From a checkpoint of a small CTC audio transcriber: 9.4 epochs.
Rows from block 4, named by matrix and row number. Each number is 50 + 12 x the weight over its row's rms, rounded and kept within 0 to 99. All counts start at 0. After the name is the row's rms in percent of the matrix's.
# weight_hh_l0: LSTM recurrent weights (gates i, f, g, o stacked) (model.rnn.0.rnn.weight_hh_l0, 1024x256), inputs 172-255
weight_hh_l0.145 136:48 36 48 29 49 55 37 54 60 76 74 40 48 41 56 46 60 42 29 30 74 54 56 55 35 41 67 45 47 47 49 50 40 39 32 80 61 36 53 67 53 66 52 50 54 57 67 42 56 67 51 38 45 49 35 68 47 55 32 72 42 44 58 53 39 57 58 60 37 53 51 34 68 38 40 35 48 76 40 45 45 65 58 55
weight_hh_l0.146 117:29 62 45 55 53 41 60 30 66 47 72 54 42 45 29 62 19 32 37 48 63 41 64 45 38 40 59 39 49 45 48 60 64 53 47 13 50 70 74 73 47 65 36 25 42 35 49 64 38 43 59 48 36 47 68 47 49 51 77 49 55 31 71 61 52 62 45 50 53 54 65 40 45 48 53 50 44 52 39 62 54 46 84 46
weight_hh_l0.147 113:51 52 50 89 38 24 44 54 45 39 50 34 34 39 61 23 43 30 47 23 53 50 47 71 73 62 73 45 33 58 52 62 25 28 31 42 49 35 64 45 35 48 59 69 51 46 45 36 63 62 32 24 70 39 43 68 55 37 36 37 54 43 54 61 32 41 40 49 72 61 40 33 45 58 54 56 47 61 43 32 32 36 54 54
weight_hh_l0.148 090:49 66 55 42 46 22 47 48 82 62 80 59 56 53 36 59 48 40 46 33 66 46 70 59 43 55 58 46 35 50 46 60 52 52 53 60 58 67 51 67 37 62 67 25 52 57 42 43 56 65 41 46 32 41 53 47 52 48 43 51 51 55 49 66 42 44 32 49 56 44 33 58 50 41 50 42 23 79 42 27 39 35 67 66
weight_hh_l0.149 130:32 51 61 63 53 36 44 42 40 48 52 36 37 38 52 57 40 40 60 43 56 45 54 60 53 34 65 58 51 52 41 41 24 66 37 32 54 55 70 67 40 48 65 50 23 48 56 57 51 58 62 41 50 57 44 45 60 59 48 39 44 56 37 59 69 32 50 32 36 58 67 48 48 44 63 46 56 49 40 66 26 55 47 47
weight_hh_l0.150 090:43 72 37 52 49 33 43 34 60 13 61 38 47 49 52 46 62 48 70 28 59 65 58 62 45 54 41 46 35 33 47 65 49 66 47 45 48 57 35 22 43 66 41 37 39 49 55 35 44 41 38 48 43 55 46 58 42 54 42 27 48 55 27 52 34 39 29 53 70 50 53 46 53 65 50 48 69 50 40 61 40 41 52 53
weight_hh_l0.151 102:46 45 52 52 52 49 55 24 53 40 47 46 49 44 81 54 32 56 58 65 38 44 49 57 44 45 50 59 44 30 45 60 47 79 34 46 48 73 51 57 42 60 56 50 41 48 52 39 41 52 31 51 62 38 73 48 33 51 26 34 56 39 45 47 61 50 61 42 50 44 59 21 45 47 54 54 28 43 29 77 55 47 25 55
weight_hh_l0.152 093:60 51 41 59 52 53 55 49 53 41 41 59 60 54 67 26 57 54 61 75 41 55 54 40 56 48 31 47 50 41 50 51 50 56 64 23 64 44 38 46 51 33 54 51 52 52 41 67 40 53 43 62 62 48 49 49 44 43 55 57 47 53 89 64 58 73 66 52 61 43 33 49 56 52 56 64 63 28 46 58 61 21 46 35
weight_hh_l0.153 129:43 46 66 56 53 53 54 47 39 86 64 27 38 42 52 53 56 35 48 50 54 47 41 61 56 47 45 48 49 32 38 63 49 39 37 45 37 59 67 58 53 67 37 65 61 48 64 48 56 59 37 39 55 43 44 72 45 65 48 41 31 59 53 65 49 48 62 61 68 59 61 36 31 63 56 47 33 55 44 52 51 35 72 53
weight_hh_l0.154 108:59 50 52 50 50 56 69 58 45 45 64 46 64 51 55 31 42 32 70 54 66 33 45 66 54 58 98 47 46 41 48 39 45 46 41 47 49 41 21 47 40 52 57 66 60 61 46 53 43 58 56 69 64 56 46 56 39 46 70 62 68 56 51 50 65 70 23 41 61 52 36 42 42 56 57 47 63 65 57 60 31 49 47 52
weight_hh_l0.155 095:53 48 42 33 26 36 34 65 45 41 43 61 68 65 38 58 48 45 71 31 45 47 43 53 36 51 36 54 37 44 61 66 53 42 65 41 58 32 42 64 65 66 32 28 51 57 45 55 38 59 55 55 41 43 57 47 45 55 45 59 44 54 59 53 59 38 53 35 53 41 43 56 48 45 66 39 36 52 60 58 53 48 64 55
weight_hh_l0.156 122:44 64 48 52 54 64 39 24 46 45 41 47 56 50 35 27 60 28 61 45 52 43 49 55 38 55 54 58 64 29 46 22 58 60 64 63 46 54 62 32 44 27 54 26 47 46 75 56 58 42 66 70 47 60 29 40 43 44 42 68 22 59 50 41 26 35 42 45 52 64 38 43 53 46 50 33 59 57 53 34 40 56 44 60
weight_hh_l0.157 119:80 38 48 49 56 49 65 66 54 41 56 45 34 52 49 45 39 41 65 56 55 48 44 45 73 50 65 31 36 47 50 40 55 31 47 52 54 42 33 36 49 55 43 67 58 37 52 50 49 19 40 41 74 53 66 65 58 41 29 58 53 59 52 57 40 48 38 52 36 50 57 52 54 54 49 55 44 63 44 70 59 46 62 40
weight_hh_l0.158 136:70 39 55 46 70 59 39 26 63 51 54 44 35 42 59 57 41 60 35 49 42 37 78 58 31 37 39 48 51 54 50 54 42 45 65 24 51 26 60 60 49 49 50 64 54 52 54 53 45 70 60 48 42 50 70 51 28 40 57 62 60 35 39 59 51 25 67 51 47 59 67 57 64 63 53 63 52 55 46 83 62 63 46 44
weight_hh_l0.159 108:54 74 66 51 41 29 36 56 62 48 63 44 42 57 47 69 40 56 70 46 41 50 51 67 43 61 54 66 52 54 47 62 47 46 42 55 43 70 60 46 43 75 30 54 56 57 66 45 68 50 48 42 58 60 55 47 67 59 53 42 56 68 29 33 63 38 29 30 60 50 69 32 37 51 62 30 46 45 60 60 71 70 49 50
weight_hh_l0.160 079:54 33 43 48 45 37 51 71 71 33 50 74 46 58 36 64 37 58 60 50 46 45 40 46 56 40 49 42 47 57 52 56 64 45 63 46 48 56 48 69 51 54 52 55 60 55 57 78 58 40 58 50 37 37 56 37 33 61 55 56 37 62 50 41 73 81 60 52 55 46 48 52 46 43 44 43 34 70 42 23 30 53 54 50
weight_hh_l0.161 080:49 58 34 47 45 00 52 60 46 58 62 60 43 54 72 58 53 37 39 41 53 52 25 48 39 51 52 47 44 48 53 71 45 50 51 56 53 87 65 62 53 61 49 52 42 44 56 44 37 50 14 53 59 32 62 44 61 49 46 28 72 59 48 51 66 25 34 40 54 49 54 27 54 66 48 46 37 56 47 36 66 45 51 45
weight_hh_l0.162 103:29 46 41 67 31 35 34 43 56 40 53 60 43 56 66 68 27 26 72 26 55 51 64 46 38 40 45 50 35 61 51 62 67 41 63 75 69 43 66 47 49 57 61 45 52 46 66 57 69 77 58 42 65 42 53 46 55 46 47 44 57 45 30 43 42 54 50 24 59 47 63 35 38 73 60 60 37 44 53 62 52 43 55 53
weight_hh_l0.163 097:41 56 21 64 44 66 57 47 38 37 41 59 62 56 62 51 30 64 35 47 40 51 44 53 26 42 44 39 52 28 52 27 60 66 52 42 54 13 39 49 56 45 52 84 27 45 46 32 22 43 79 67 44 53 47 32 33 65 44 45 87 62 40 60 36 47 65 57 48 48 62 81 52 54 46 43 63 43 38 61 42 56 46 49
weight_hh_l0.164 137:53 51 46 41 71 71 61 39 59 69 64 51 59 50 47 62 41 53 61 49 30 49 56 42 45 31 60 62 56 74 48 48 42 60 48 26 71 40 52 51 57 82 58 49 46 67 50 55 49 47 69 29 45 53 49 56 33 55 44 46 49 58 50 71 42 57 80 53 27 47 42 63 52 42 37 54 42 37 35 95 45 48 33 59
weight_hh_l0.165 111:61 53 46 42 47 70 58 39 54 56 65 50 47 54 26 38 42 47 67 45 58 62 59 57 51 56 57 55 43 55 47 38 49 44 57 35 44 59 56 45 47 42 49 37 30 42 65 48 49 62 56 56 37 28 58 65 45 61 42 50 40 36 46 70 67 56 64 57 53 49 54 49 43 67 53 41 38 50 40 74 42 63 57 40
weight_hh_l0.166 148:59 57 54 48 54 39 39 76 63 42 42 58 39 50 57 64 56 34 46 39 62 39 29 50 70 44 57 30 34 58 47 41 52 61 58 66 49 45 53 49 43 53 41 60 60 67 45 56 66 48 46 42 55 33 37 44 72 34 44 63 41 65 40 28 49 51 32 48 60 47 48 61 42 64 48 51 53 71 38 12 52 52 70 46
weight_hh_l0.167 091:68 38 36 75 51 52 46 59 29 52 66 56 55 58 64 53 58 64 54 47 28 55 53 52 52 36 41 35 48 61 42 54 63 40 59 71 47 58 20 39 44 46 52 22 55 65 58 46 62 32 62 35 29 50 31 43 38 55 47 35 18 22 59 47 68 60 60 50 70 44 47 63 60 72 46 80 46 54 43 31 72 52 44 61
weight_hh_l0.168 096:47 38 47 52 54 52 47 35 70 39 33 61 46 52 60 39 33 52 53 54 09 42 57 41 41 48 39 40 49 64 46 59 54 50 48 33 53 70 55 68 49 57 58 56 50 58 53 35 40 52 39 68 46 34 72 43 41 69 55 50 40 33 58 58 66 48 55 51 41 53 54 48 62 47 46 57 42 47 43 91 65 52 38 51
weight_hh_l0.169 129:69 51 57 48 55 47 48 64 65 37 66 44 50 41 60 49 38 37 54 53 78 43 45 63 48 49 84 42 36 48 42 31 43 39 55 34 53 40 43 63 52 65 49 66 58 62 57 62 34 68 48 50 69 61 58 66 51 47 50 52 41 61 36 62 41 48 41 49 53 61 55 44 43 43 38 42 47 51 43 77 36 57 39 53
weight_hh_l0.170 102:48 68 56 53 49 61 60 42 55 45 49 52 58 56 66 60 25 32 07 59 34 50 32 44 58 42 50 73 61 65 48 49 40 81 54 32 50 64 41 59 41 24 62 46 60 54 47 71 36 66 70 42 42 52 31 40 50 47 56 52 82 62 46 47 52 46 67 49 47 43 36 33 44 32 47 46 62 35 39 53 44 65 26 55
weight_hh_l0.171 146:55 55 40 49 55 40 52 42 82 65 62 58 58 54 32 56 40 44 44 57 57 42 61 56 33 47 67 46 47 68 45 45 47 43 41 60 51 50 42 65 51 58 52 53 42 65 58 56 38 61 50 51 60 52 70 61 50 57 43 55 34 51 56 48 38 59 63 47 50 58 51 53 55 29 50 41 41 49 49 90 57 38 45 50
weight_hh_l0.172 108:54 38 68 42 68 35 75 50 70 55 67 54 58 39 43 39 44 45 63 31 42 40 38 52 37 62 52 47 53 60 41 50 50 44 49 60 42 54 66 66 48 54 54 70 54 64 59 55 50 52 38 45 46 44 61 51 43 47 51 56 75 36 47 66 51 37 67 58 40 52 52 22 53 28 57 55 40 50 23 64 55 60 56 53
weight_hh_l0.173 103:47 51 48 59 55 52 29 41 83 70 46 78 60 55 61 44 60 51 79 47 57 57 58 52 15 47 57 52 41 47 51 36 46 19 69 65 51 46 56 60 48 71 65 49 51 64 57 36 47 71 64 31 65 34 69 63 33 70 41 72 41 39 51 60 67 39 60 45 41 50 42 36 51 42 44 44 34 58 29 53 49 51 41 41
weight_hh_l0.174 097:33 52 50 42 42 38 54 56 53 53 64 33 49 54 67 59 25 56 52 38 70 58 56 31 44 32 32 57 48 60 53 72 37 53 60 47 46 59 72 59 50 54 67 41 51 33 45 34 54 75 29 44 54 15 57 32 65 56 44 36 33 35 45 57 57 44 45 57 63 42 48 52 37 53 48 52 66 48 50 60 59 40 35 54
weight_hh_l0.175 123:55 52 43 49 53 43 52 60 70 40 68 51 24 44 45 46 37 57 33 51 61 58 57 58 51 64 38 42 55 59 48 45 43 61 35 46 61 68 69 89 30 72 32 55 51 66 54 58 38 39 35 56 48 47 47 65 64 21 32 34 43 39 68 44 43 31 39 57 38 54 50 55 47 53 59 48 37 51 68 52 76 39 67 44
weight_hh_l0.176 071:43 32 53 45 51 79 44 53 79 26 60 65 52 45 51 15 51 53 39 43 15 45 53 48 58 50 52 34 51 33 51 52 73 45 51 51 40 48 13 65 52 64 58 29 60 49 59 61 46 39 55 46 70 43 57 65 35 46 34 66 48 63 68 74 31 30 60 49 46 50 40 65 55 43 43 47 30 46 58 58 52 53 22 45
weight_hh_l0.177 131:42 61 44 62 47 29 58 47 66 45 67 33 39 34 66 37 06 52 66 43 41 67 58 60 58 59 59 60 57 39 45 52 58 77 35 62 42 75 68 48 53 57 43 42 34 51 54 43 68 48 61 70 16 44 63 49 51 50 59 48 44 70 34 77 53 38 51 40 53 56 70 41 45 69 50 43 41 51 38 64 47 45 57 38
weight_hh_l0.178 125:65 62 45 43 53 60 42 34 56 42 45 52 55 52 39 52 37 53 60 54 39 45 59 45 51 46 58 64 51 56 52 59 59 52 58 27 53 49 34 70 54 59 52 63 41 67 58 57 41 47 48 45 64 39 74 61 42 46 74 70 76 57 53 63 55 71 48 47 45 53 48 36 49 45 56 57 45 41 34 85 52 66 52 59
weight_hh_l0.179 119:66 54 64 55 48 32 57 52 46 58 81 35 35 39 41 44 24 44 46 54 47 59 71 62 66 59 45 51 53 44 44 50 43 51 56 58 49 51 64 33 35 41 67 53 40 59 51 62 53 35 70 47 46 67 42 46 54 68 55 50 42 57 43 56 39 34 43 62 39 62 47 46 52 44 46 54 40 40 51 51 48 65 52 48
weight_hh_l0.180 121:30 77 47 37 53 55 57 58 30 49 64 40 61 47 25 40 44 47 28 62 34 49 39 48 57 57 61 61 58 49 53 33 47 37 42 48 43 26 72 40 56 20 66 49 57 33 55 67 33 67 37 46 48 46 59 53 68 63 59 57 34 37 73 60 31 50 40 40 34 42 31 42 69 51 31 51 60 42 65 52 44 36 23 48
weight_hh_l0.181 160:59 58 50 35 77 64 64 50 76 40 66 68 52 43 39 57 54 34 35 57 47 57 70 52 27 50 52 58 68 69 37 56 42 55 56 34 55 52 38 69 47 66 51 41 62 43 52 48 47 49 56 46 28 34 40 54 28 59 45 50 53 54 64 62 53 52 69 44 39 60 44 36 48 35 61 65 40 51 36 77 30 37 45 60
weight_hh_l0.182 120:51 45 40 63 41 82 52 49 30 37 47 43 54 44 62 65 54 38 68 36 46 44 42 43 73 39 54 39 40 49 47 12 47 44 41 47 49 40 45 51 52 51 36 66 24 58 40 57 37 42 39 37 65 28 38 56 61 23 42 58 40 31 82 23 57 48 29 55 70 59 39 65 51 60 55 41 67 67 45 52 46 42 58 53
weight_hh_l0.183 112:19 64 51 56 55 38 58 28 67 45 82 49 50 44 51 42 49 26 82 36 42 49 59 55 44 49 61 45 39 56 40 41 53 62 68 41 45 64 74 59 44 66 52 55 44 59 57 47 54 87 66 42 47 56 56 60 52 55 39 39 33 15 58 67 51 65 56 45 46 63 65 66 59 36 48 57 47 63 38 54 35 49 55 60