{"model": "CTC audio transcriber", "n_mels": 64, "hop_length": 160, "tokenizer": "word", "vocab_size": 8027, "stem": "single", "rnn_width": 256, "rnn": "lstm", "steps": 2300, "batch_size": 64, "warmup_steps": 230}
Rows from block 2 of a small CTC audio transcriber, named by matrix and row number. Each number is 200 + 30 x the weight over its row's rms, rounded and kept within 0 to 999. All counts start at 0. After the name is the row's rms in percent of the matrix's.
After each channel's rows are labels from the 100 clips, of 14976, where the channel reaches its highest value: "loudest band" is the band of the loudest frequency at the time of the peak. Only what is clearly more common there than usual is listed. The data: read English sentences (LibriTTS-R). In brackets: how many of the 100.
# conv: width-3 conv (model.blocks.2.conv.weight, 240x240x3, each kernel summed), inputs 120-149

conv.84,141,150,182,333,145,186,209,222,188,169,207,214,230,193,194,160,212,238,204,158,139,237,203,177,207,197,204,263,224,182,203
loudest band: 250 to 500 Hz (40)

conv.235,085,166,212,231,190,231,202,189,205,183,188,276,229,208,191,226,160,142,233,184,168,204,201,179,225,106,211,188,176,214,186
loudest band: 500 to 1000 Hz (37)

conv.36,078,180,204,206,225,224,206,211,203,139,213,156,190,225,214,131,121,234,283,220,202,226,195,217,223,248,216,118,223,184,211
loudest band: 500 to 1000 Hz (61); 1000 to 2000 Hz (29)

conv.176,097,183,197,195,261,193,182,168,208,227,207,217,185,222,193,189,191,177,210,226,204,177,206,160,209,172,207,256,197,233,182
loudest band: 250 to 500 Hz (65)

conv.159,101,124,188,230,193,222,180,200,224,244,171,201,209,210,200,222,152,164,206,191,184,207,199,154,221,140,196,210,194,259,187
loudest band: 250 to 500 Hz (49)

conv.61,075,260,219,209,202,215,217,207,231,132,212,122,224,223,219,170,276,190,199,227,270,232,230,221,164,190,199,141,207,202,225
loudest band: 4000 to 8000 Hz (53); 1000 to 2000 Hz (27)

conv.180,078,263,220,156,158,215,195,199,183,206,187,206,240,172,205,240,215,202,192,206,156,152,157,233,210,124,178,219,186,203,208
loudest band: 4000 to 8000 Hz (25)

conv.202,147,193,199,266,215,213,217,197,223,206,205,191,233,248,196,200,195,167,230,254,270,225,239,216,201,191,205,70,215,215,229
loudest band: 2000 to 4000 Hz (97)

conv.152,125,162,190,186,179,218,191,209,220,176,185,188,183,213,200,195,126,184,207,187,180,214,207,188,209,164,220,137,207,193,187
loudest band: 500 to 1000 Hz (42)

conv.222,110,166,198,199,161,225,198,202,202,240,203,202,191,205,199,214,139,195,205,173,187,194,196,192,209,107,210,199,206,202,197
loudest band: 250 to 500 Hz (42); 500 to 1000 Hz (25)

conv.187,074,263,212,177,213,205,192,209,221,174,195,143,204,203,210,175,203,203,186,186,236,226,195,231,185,199,189,166,208,207,232
loudest band: 500 to 1000 Hz (39)

conv.207,102,259,212,149,177,192,198,208,188,246,230,178,233,177,224,203,297,221,181,220,212,137,167,223,212,197,213,181,170,165,186
loudest band: 4000 to 8000 Hz (58)

conv.93,086,147,205,208,244,203,201,200,194,125,206,165,176,196,213,177,168,212,238,212,237,228,222,179,235,191,198,212,243,168,195
loudest band: 2000 to 4000 Hz (83)

conv.57,109,226,185,196,185,220,209,203,220,187,173,231,192,209,200,236,229,200,191,155,152,262,183,213,200,173,176,223,231,139,179
loudest band: 500 to 1000 Hz (46); 250 to 500 Hz (40)

conv.56,120,204,199,175,250,201,188,190,206,233,243,207,191,205,204,212,197,192,202,200,231,221,209,203,206,217,197,206,206,194,207
loudest band: 250 to 500 Hz (63)

conv.229,126,210,202,227,272,198,200,219,203,204,173,206,247,204,202,173,201,215,202,245,206,205,208,142,213,129,209,234,189,215,195
loudest band: 250 to 500 Hz (37)

conv.38,088,187,203,178,153,234,216,221,225,250,200,252,118,213,199,239,171,171,207,173,202,207,201,211,210,138,209,150,217,245,208
loudest band: 250 to 500 Hz (44)

conv.18,104,236,176,133,188,187,214,199,209,204,206,241,234,194,188,190,216,231,178,152,203,238,170,224,211,239,182,205,212,167,166
loudest band: 2000 to 4000 Hz (44)

conv.227,114,181,197,237,201,210,212,213,186,188,193,207,165,192,192,198,257,221,224,256,253,177,204,206,244,232,217,72,196,173,182
loudest band: 2000 to 4000 Hz (88)

conv.191,074,124,198,171,197,219,176,202,186,202,209,213,188,237,221,197,95,199,232,193,132,196,189,167,241,154,227,165,212,130,227
loudest band: 500 to 1000 Hz (74)

conv.2,111,150,180,286,266,206,204,175,207,180,172,205,162,217,216,170,189,218,215,206,168,235,204,187,187,170,201,223,199,211,216
loudest band: 2000 to 4000 Hz (62)

conv.30,117,191,171,239,179,228,224,195,209,215,227,216,204,210,196,202,130,194,210,202,188,207,206,218,203,218,204,0,218,180,206
loudest band: 500 to 1000 Hz (45)

conv.161,148,212,198,264,229,203,207,195,187,184,196,198,194,199,206,180,148,213,217,213,271,212,199,250,197,268,195,66,211,168,210
loudest band: 2000 to 4000 Hz (67)

conv.171,080,189,190,180,160,206,220,209,229,219,217,226,193,184,197,194,174,139,172,185,216,192,219,234,200,162,213,188,177,236,205
loudest band: 250 to 500 Hz (32)

conv.170,135,204,197,162,268,177,219,215,219,169,183,193,230,212,182,187,212,219,217,336,143,218,240,219,202,183,217,192,223,202,268
loudest band: 2000 to 4000 Hz (43); 1000 to 2000 Hz (27)

conv.58,113,185,198,171,235,190,227,219,243,189,205,144,218,213,191,206,220,201,172,274,196,217,203,259,157,182,199,178,204,212,209
loudest band: 4000 to 8000 Hz (97)

conv.150,145,190,188,241,272,204,199,207,207,207,179,194,250,193,194,188,125,211,199,186,178,237,201,219,193,225,164,176,211,202,197
loudest band: 250 to 500 Hz (46)

conv.115,139,191,205,266,165,204,180,205,236,216,215,236,220,221,195,204,178,160,185,225,211,215,220,200,191,219,207,180,194,254,210
loudest band: 500 to 1000 Hz (70)

conv.44,122,147,195,249,154,207,210,221,211,216,196,238,184,193,208,211,142,164,183,114,121,204,212,190,226,183,209,219,185,227,202
loudest band: 250 to 500 Hz (52)

conv.156,078,216,162,149,260,201,211,233,194,131,202,136,182,200,206,177,200,225,216,218,252,210,183,222,201,193,204,158,218,153,180
loudest band: 2000 to 4000 Hz (27)

conv.66,091,216,184,201,157,205,217,197,185,189,194,197,189,173,194,167,237,232,185,180,180,174,192,160,198,162,196,217,183,216,200
loudest band: 4000 to 8000 Hz (80)

conv.42,077,200,224,169,189,190,196,201,198,170,213,168,207,207,201,169,228,173,225,254,247,158,176,184,192,109,213,212,190,241,206
loudest band: 4000 to 8000 Hz (83)

conv.80,085,147,184,233,127,211,196,172,191,180,179,234,199,182,188,227,181,222,201,201,209,218,196,111,209,163,193,158,213,148,174
loudest band: 500 to 1000 Hz (34)

conv.153,090,220,189,249,173,211,197,200,186,204,220,202,216,193,195,205,192,223,216,199,231,187,183,237,183,133,200,166,216,159,187
loudest band: 2000 to 4000 Hz (60)

conv.194,122,204,201,242,184,181,208,195,173,217,224,226,215,192,193,177,200,212,185,208,214,167,176,203,202,173,191,240,190,179,191
loudest band: 2000 to 4000 Hz (38); 250 to 500 Hz (31)

conv.35,084,236,225,196,244,179,175,200,222,233,198,184,244,179,179,184,217,163,140,211,217,177,196,230,166,196,160,285,158,233,231
loudest band: 250 to 500 Hz (31)

conv.111,123,201,179,152,223,209,197,197,199,213,222,202,167,171,203,216,233,193,194,206,192,147,197,226,212,221,204,210,180,231,231
loudest band: 4000 to 8000 Hz (33)

conv.121,057,131,189,191,171,210,204,201,184,213,229,200,137,166,207,187,192,184,151,217,215,122,188,192,185,213,173,189,168,222,219
loudest band: 4000 to 8000 Hz (98)

conv.218,085,176,225,245,181,201,214,187,202,187,186,179,150,186,211,171,191,188,186,185,229,184,210,205,174,211,180,29,195,172,190
loudest band: 4000 to 8000 Hz (99)

conv.209,068,149,157,223,117,204,209,171,200,231,172,231,229,182,196,210,170,191,108,177,226,143,165,190,193,192,192,168,124,164,159
loudest band: 250 to 500 Hz (56)

conv.178,082,230,175,183,197,171,205,219,205,207,202,203,140,182,191,196,216,182,160,171,167,159,196,243,193,185,189,260,163,216,186
loudest band: 250 to 500 Hz (31)

conv.226,133,280,181,182,187,190,188,190,212,199,219,228,199,209,198,251,206,197,207,170,189,195,182,221,215,186,202,228,222,192,199
loudest band: 2000 to 4000 Hz (36)

conv.213,087,218,204,204,176,224,188,214,224,135,219,143,223,261,224,140,182,209,259,203,218,214,239,213,207,148,230,151,213,222,202
loudest band: 500 to 1000 Hz (67); 1000 to 2000 Hz (32)

conv.32,136,235,188,75,195,193,181,174,215,166,178,209,243,227,200,230,242,225,188,185,153,198,198,161,195,229,207,238,196,200,183
loudest band: 250 to 500 Hz (33); 500 to 1000 Hz (25)

conv.186,098,207,229,127,243,212,215,233,190,186,158,206,276,213,208,186,161,199,221,348,246,197,193,252,225,201,200,173,236,198,211
loudest band: 500 to 1000 Hz (27)

conv.123,080,180,201,344,169,197,223,203,226,206,185,217,212,199,167,159,210,189,200,267,176,207,232,204,210,179,202,125,212,213,228
loudest band: 2000 to 4000 Hz (62)

conv.21,087,222,212,126,215,201,216,177,186,209,186,210,164,193,207,254,211,218,182,186,200,229,232,185,209,147,203,222,210,127,209
loudest band: 250 to 500 Hz (68)

conv.6,085,182,186,182,211,250,184,194,211,140,192,177,183,239,202,164,158,233,258,199,194,209,208,158,217,159,225,143,211,203,187
loudest band: 500 to 1000 Hz (82)

conv.197,070,228,202,195,168,184,182,199,195,166,190,181,235,191,193,187,186,219,214,184,222,201,177,248,198,241,210,208,226,197,232
loudest band: 500 to 1000 Hz (56)

conv.23,113,243,206,296,234,199,234,212,195,160,179,214,221,167,199,187,222,188,200,250,255,215,233,192,191,216,175,151,208,246,201
loudest band: 4000 to 8000 Hz (82)

conv.234,067,187,199,174,248,213,202,172,205,218,210,209,134,206,218,212,203,205,209,137,219,180,196,179,199,193,199,245,205,255,180
loudest band: 2000 to 4000 Hz (51)

conv.54,129,114,189,246,255,223,190,162,163,221,203,225,233,193,175,232,134,191,203,214,178,235,195,120,201,238,216,195,208,185,184
loudest band: 250 to 500 Hz (80)

conv.177,072,267,229,230,228,245,196,205,237,201,202,174,236,217,214,221,252,188,239,238,257,208,221,245,204,129,202,80,212,210,227
loudest band: 4000 to 8000 Hz (81)

conv.182,080,180,206,193,187,200,219,208,164,178,198,168,206,200,211,204,170,204,225,204,201,196,187,196,241,178,230,110,201,132,189
loudest band: 250 to 500 Hz (38); 2000 to 4000 Hz (26)

conv.192,085,171,182,296,183,202,223,202,194,174,218,216,198,198,206,173,184,218,192,198,192,197,189,231,215,202,210,136,199,164,209
loudest band: 4000 to 8000 Hz (87)

conv.160,091,171,183,195,234,177,199,195,200,209,174,188,280,222,208,167,123,213,195,179,172,219,216,190,205,142,202,226,191,197,200
loudest band: 250 to 500 Hz (53)

conv.91,109,200,212,158,146,222,199,255,248,197,219,214,161,201,200,229,211,164,168,191,208,211,221,219,189,192,208,162,202,258,194
loudest band: 250 to 500 Hz (44)

conv.3,077,156,193,229,189,214,217,202,191,167,182,190,182,219,194,163,165,229,238,178,215,219,180,189,219,155,225,92,195,154,168
loudest band: 500 to 1000 Hz (64)

conv.205,088,167,224,213,146,242,214,202,223,241,210,242,196,186,205,264,144,177,192,181,207,195,196,218,223,115,206,137,194,247,186
loudest band: 250 to 500 Hz (62)

conv.14,107,236,204,270,213,176,221,191,206,237,214,239,221,201,204,230,238,186,152,189,231,165,196,211,207,193,191,241,187,191,187
loudest band: 4000 to 8000 Hz (54); 2000 to 4000 Hz (30)

conv.179,092,162,190,278,163,197,214,219,188,185,212,233,168,200,203,164,133,229,224,161,160,220,210,222,207,162,204,149,220,192,200
loudest band: 250 to 500 Hz (33)

conv.181,077,247,203,289,237,208,231,203,168,182,171,220,161,170,209,213,243,189,178,182,256,204,207,184,183,143,174,180,203,219,188
loudest band: 2000 to 4000 Hz (50); 4000 to 8000 Hz (50)

conv.77,085,190,169,142,186,228,195,194,211,243,200,162,186,204,211,195,215,205,194,170,190,171,169,199,193,214,193,250,175,168,195
loudest band: 4000 to 8000 Hz (85)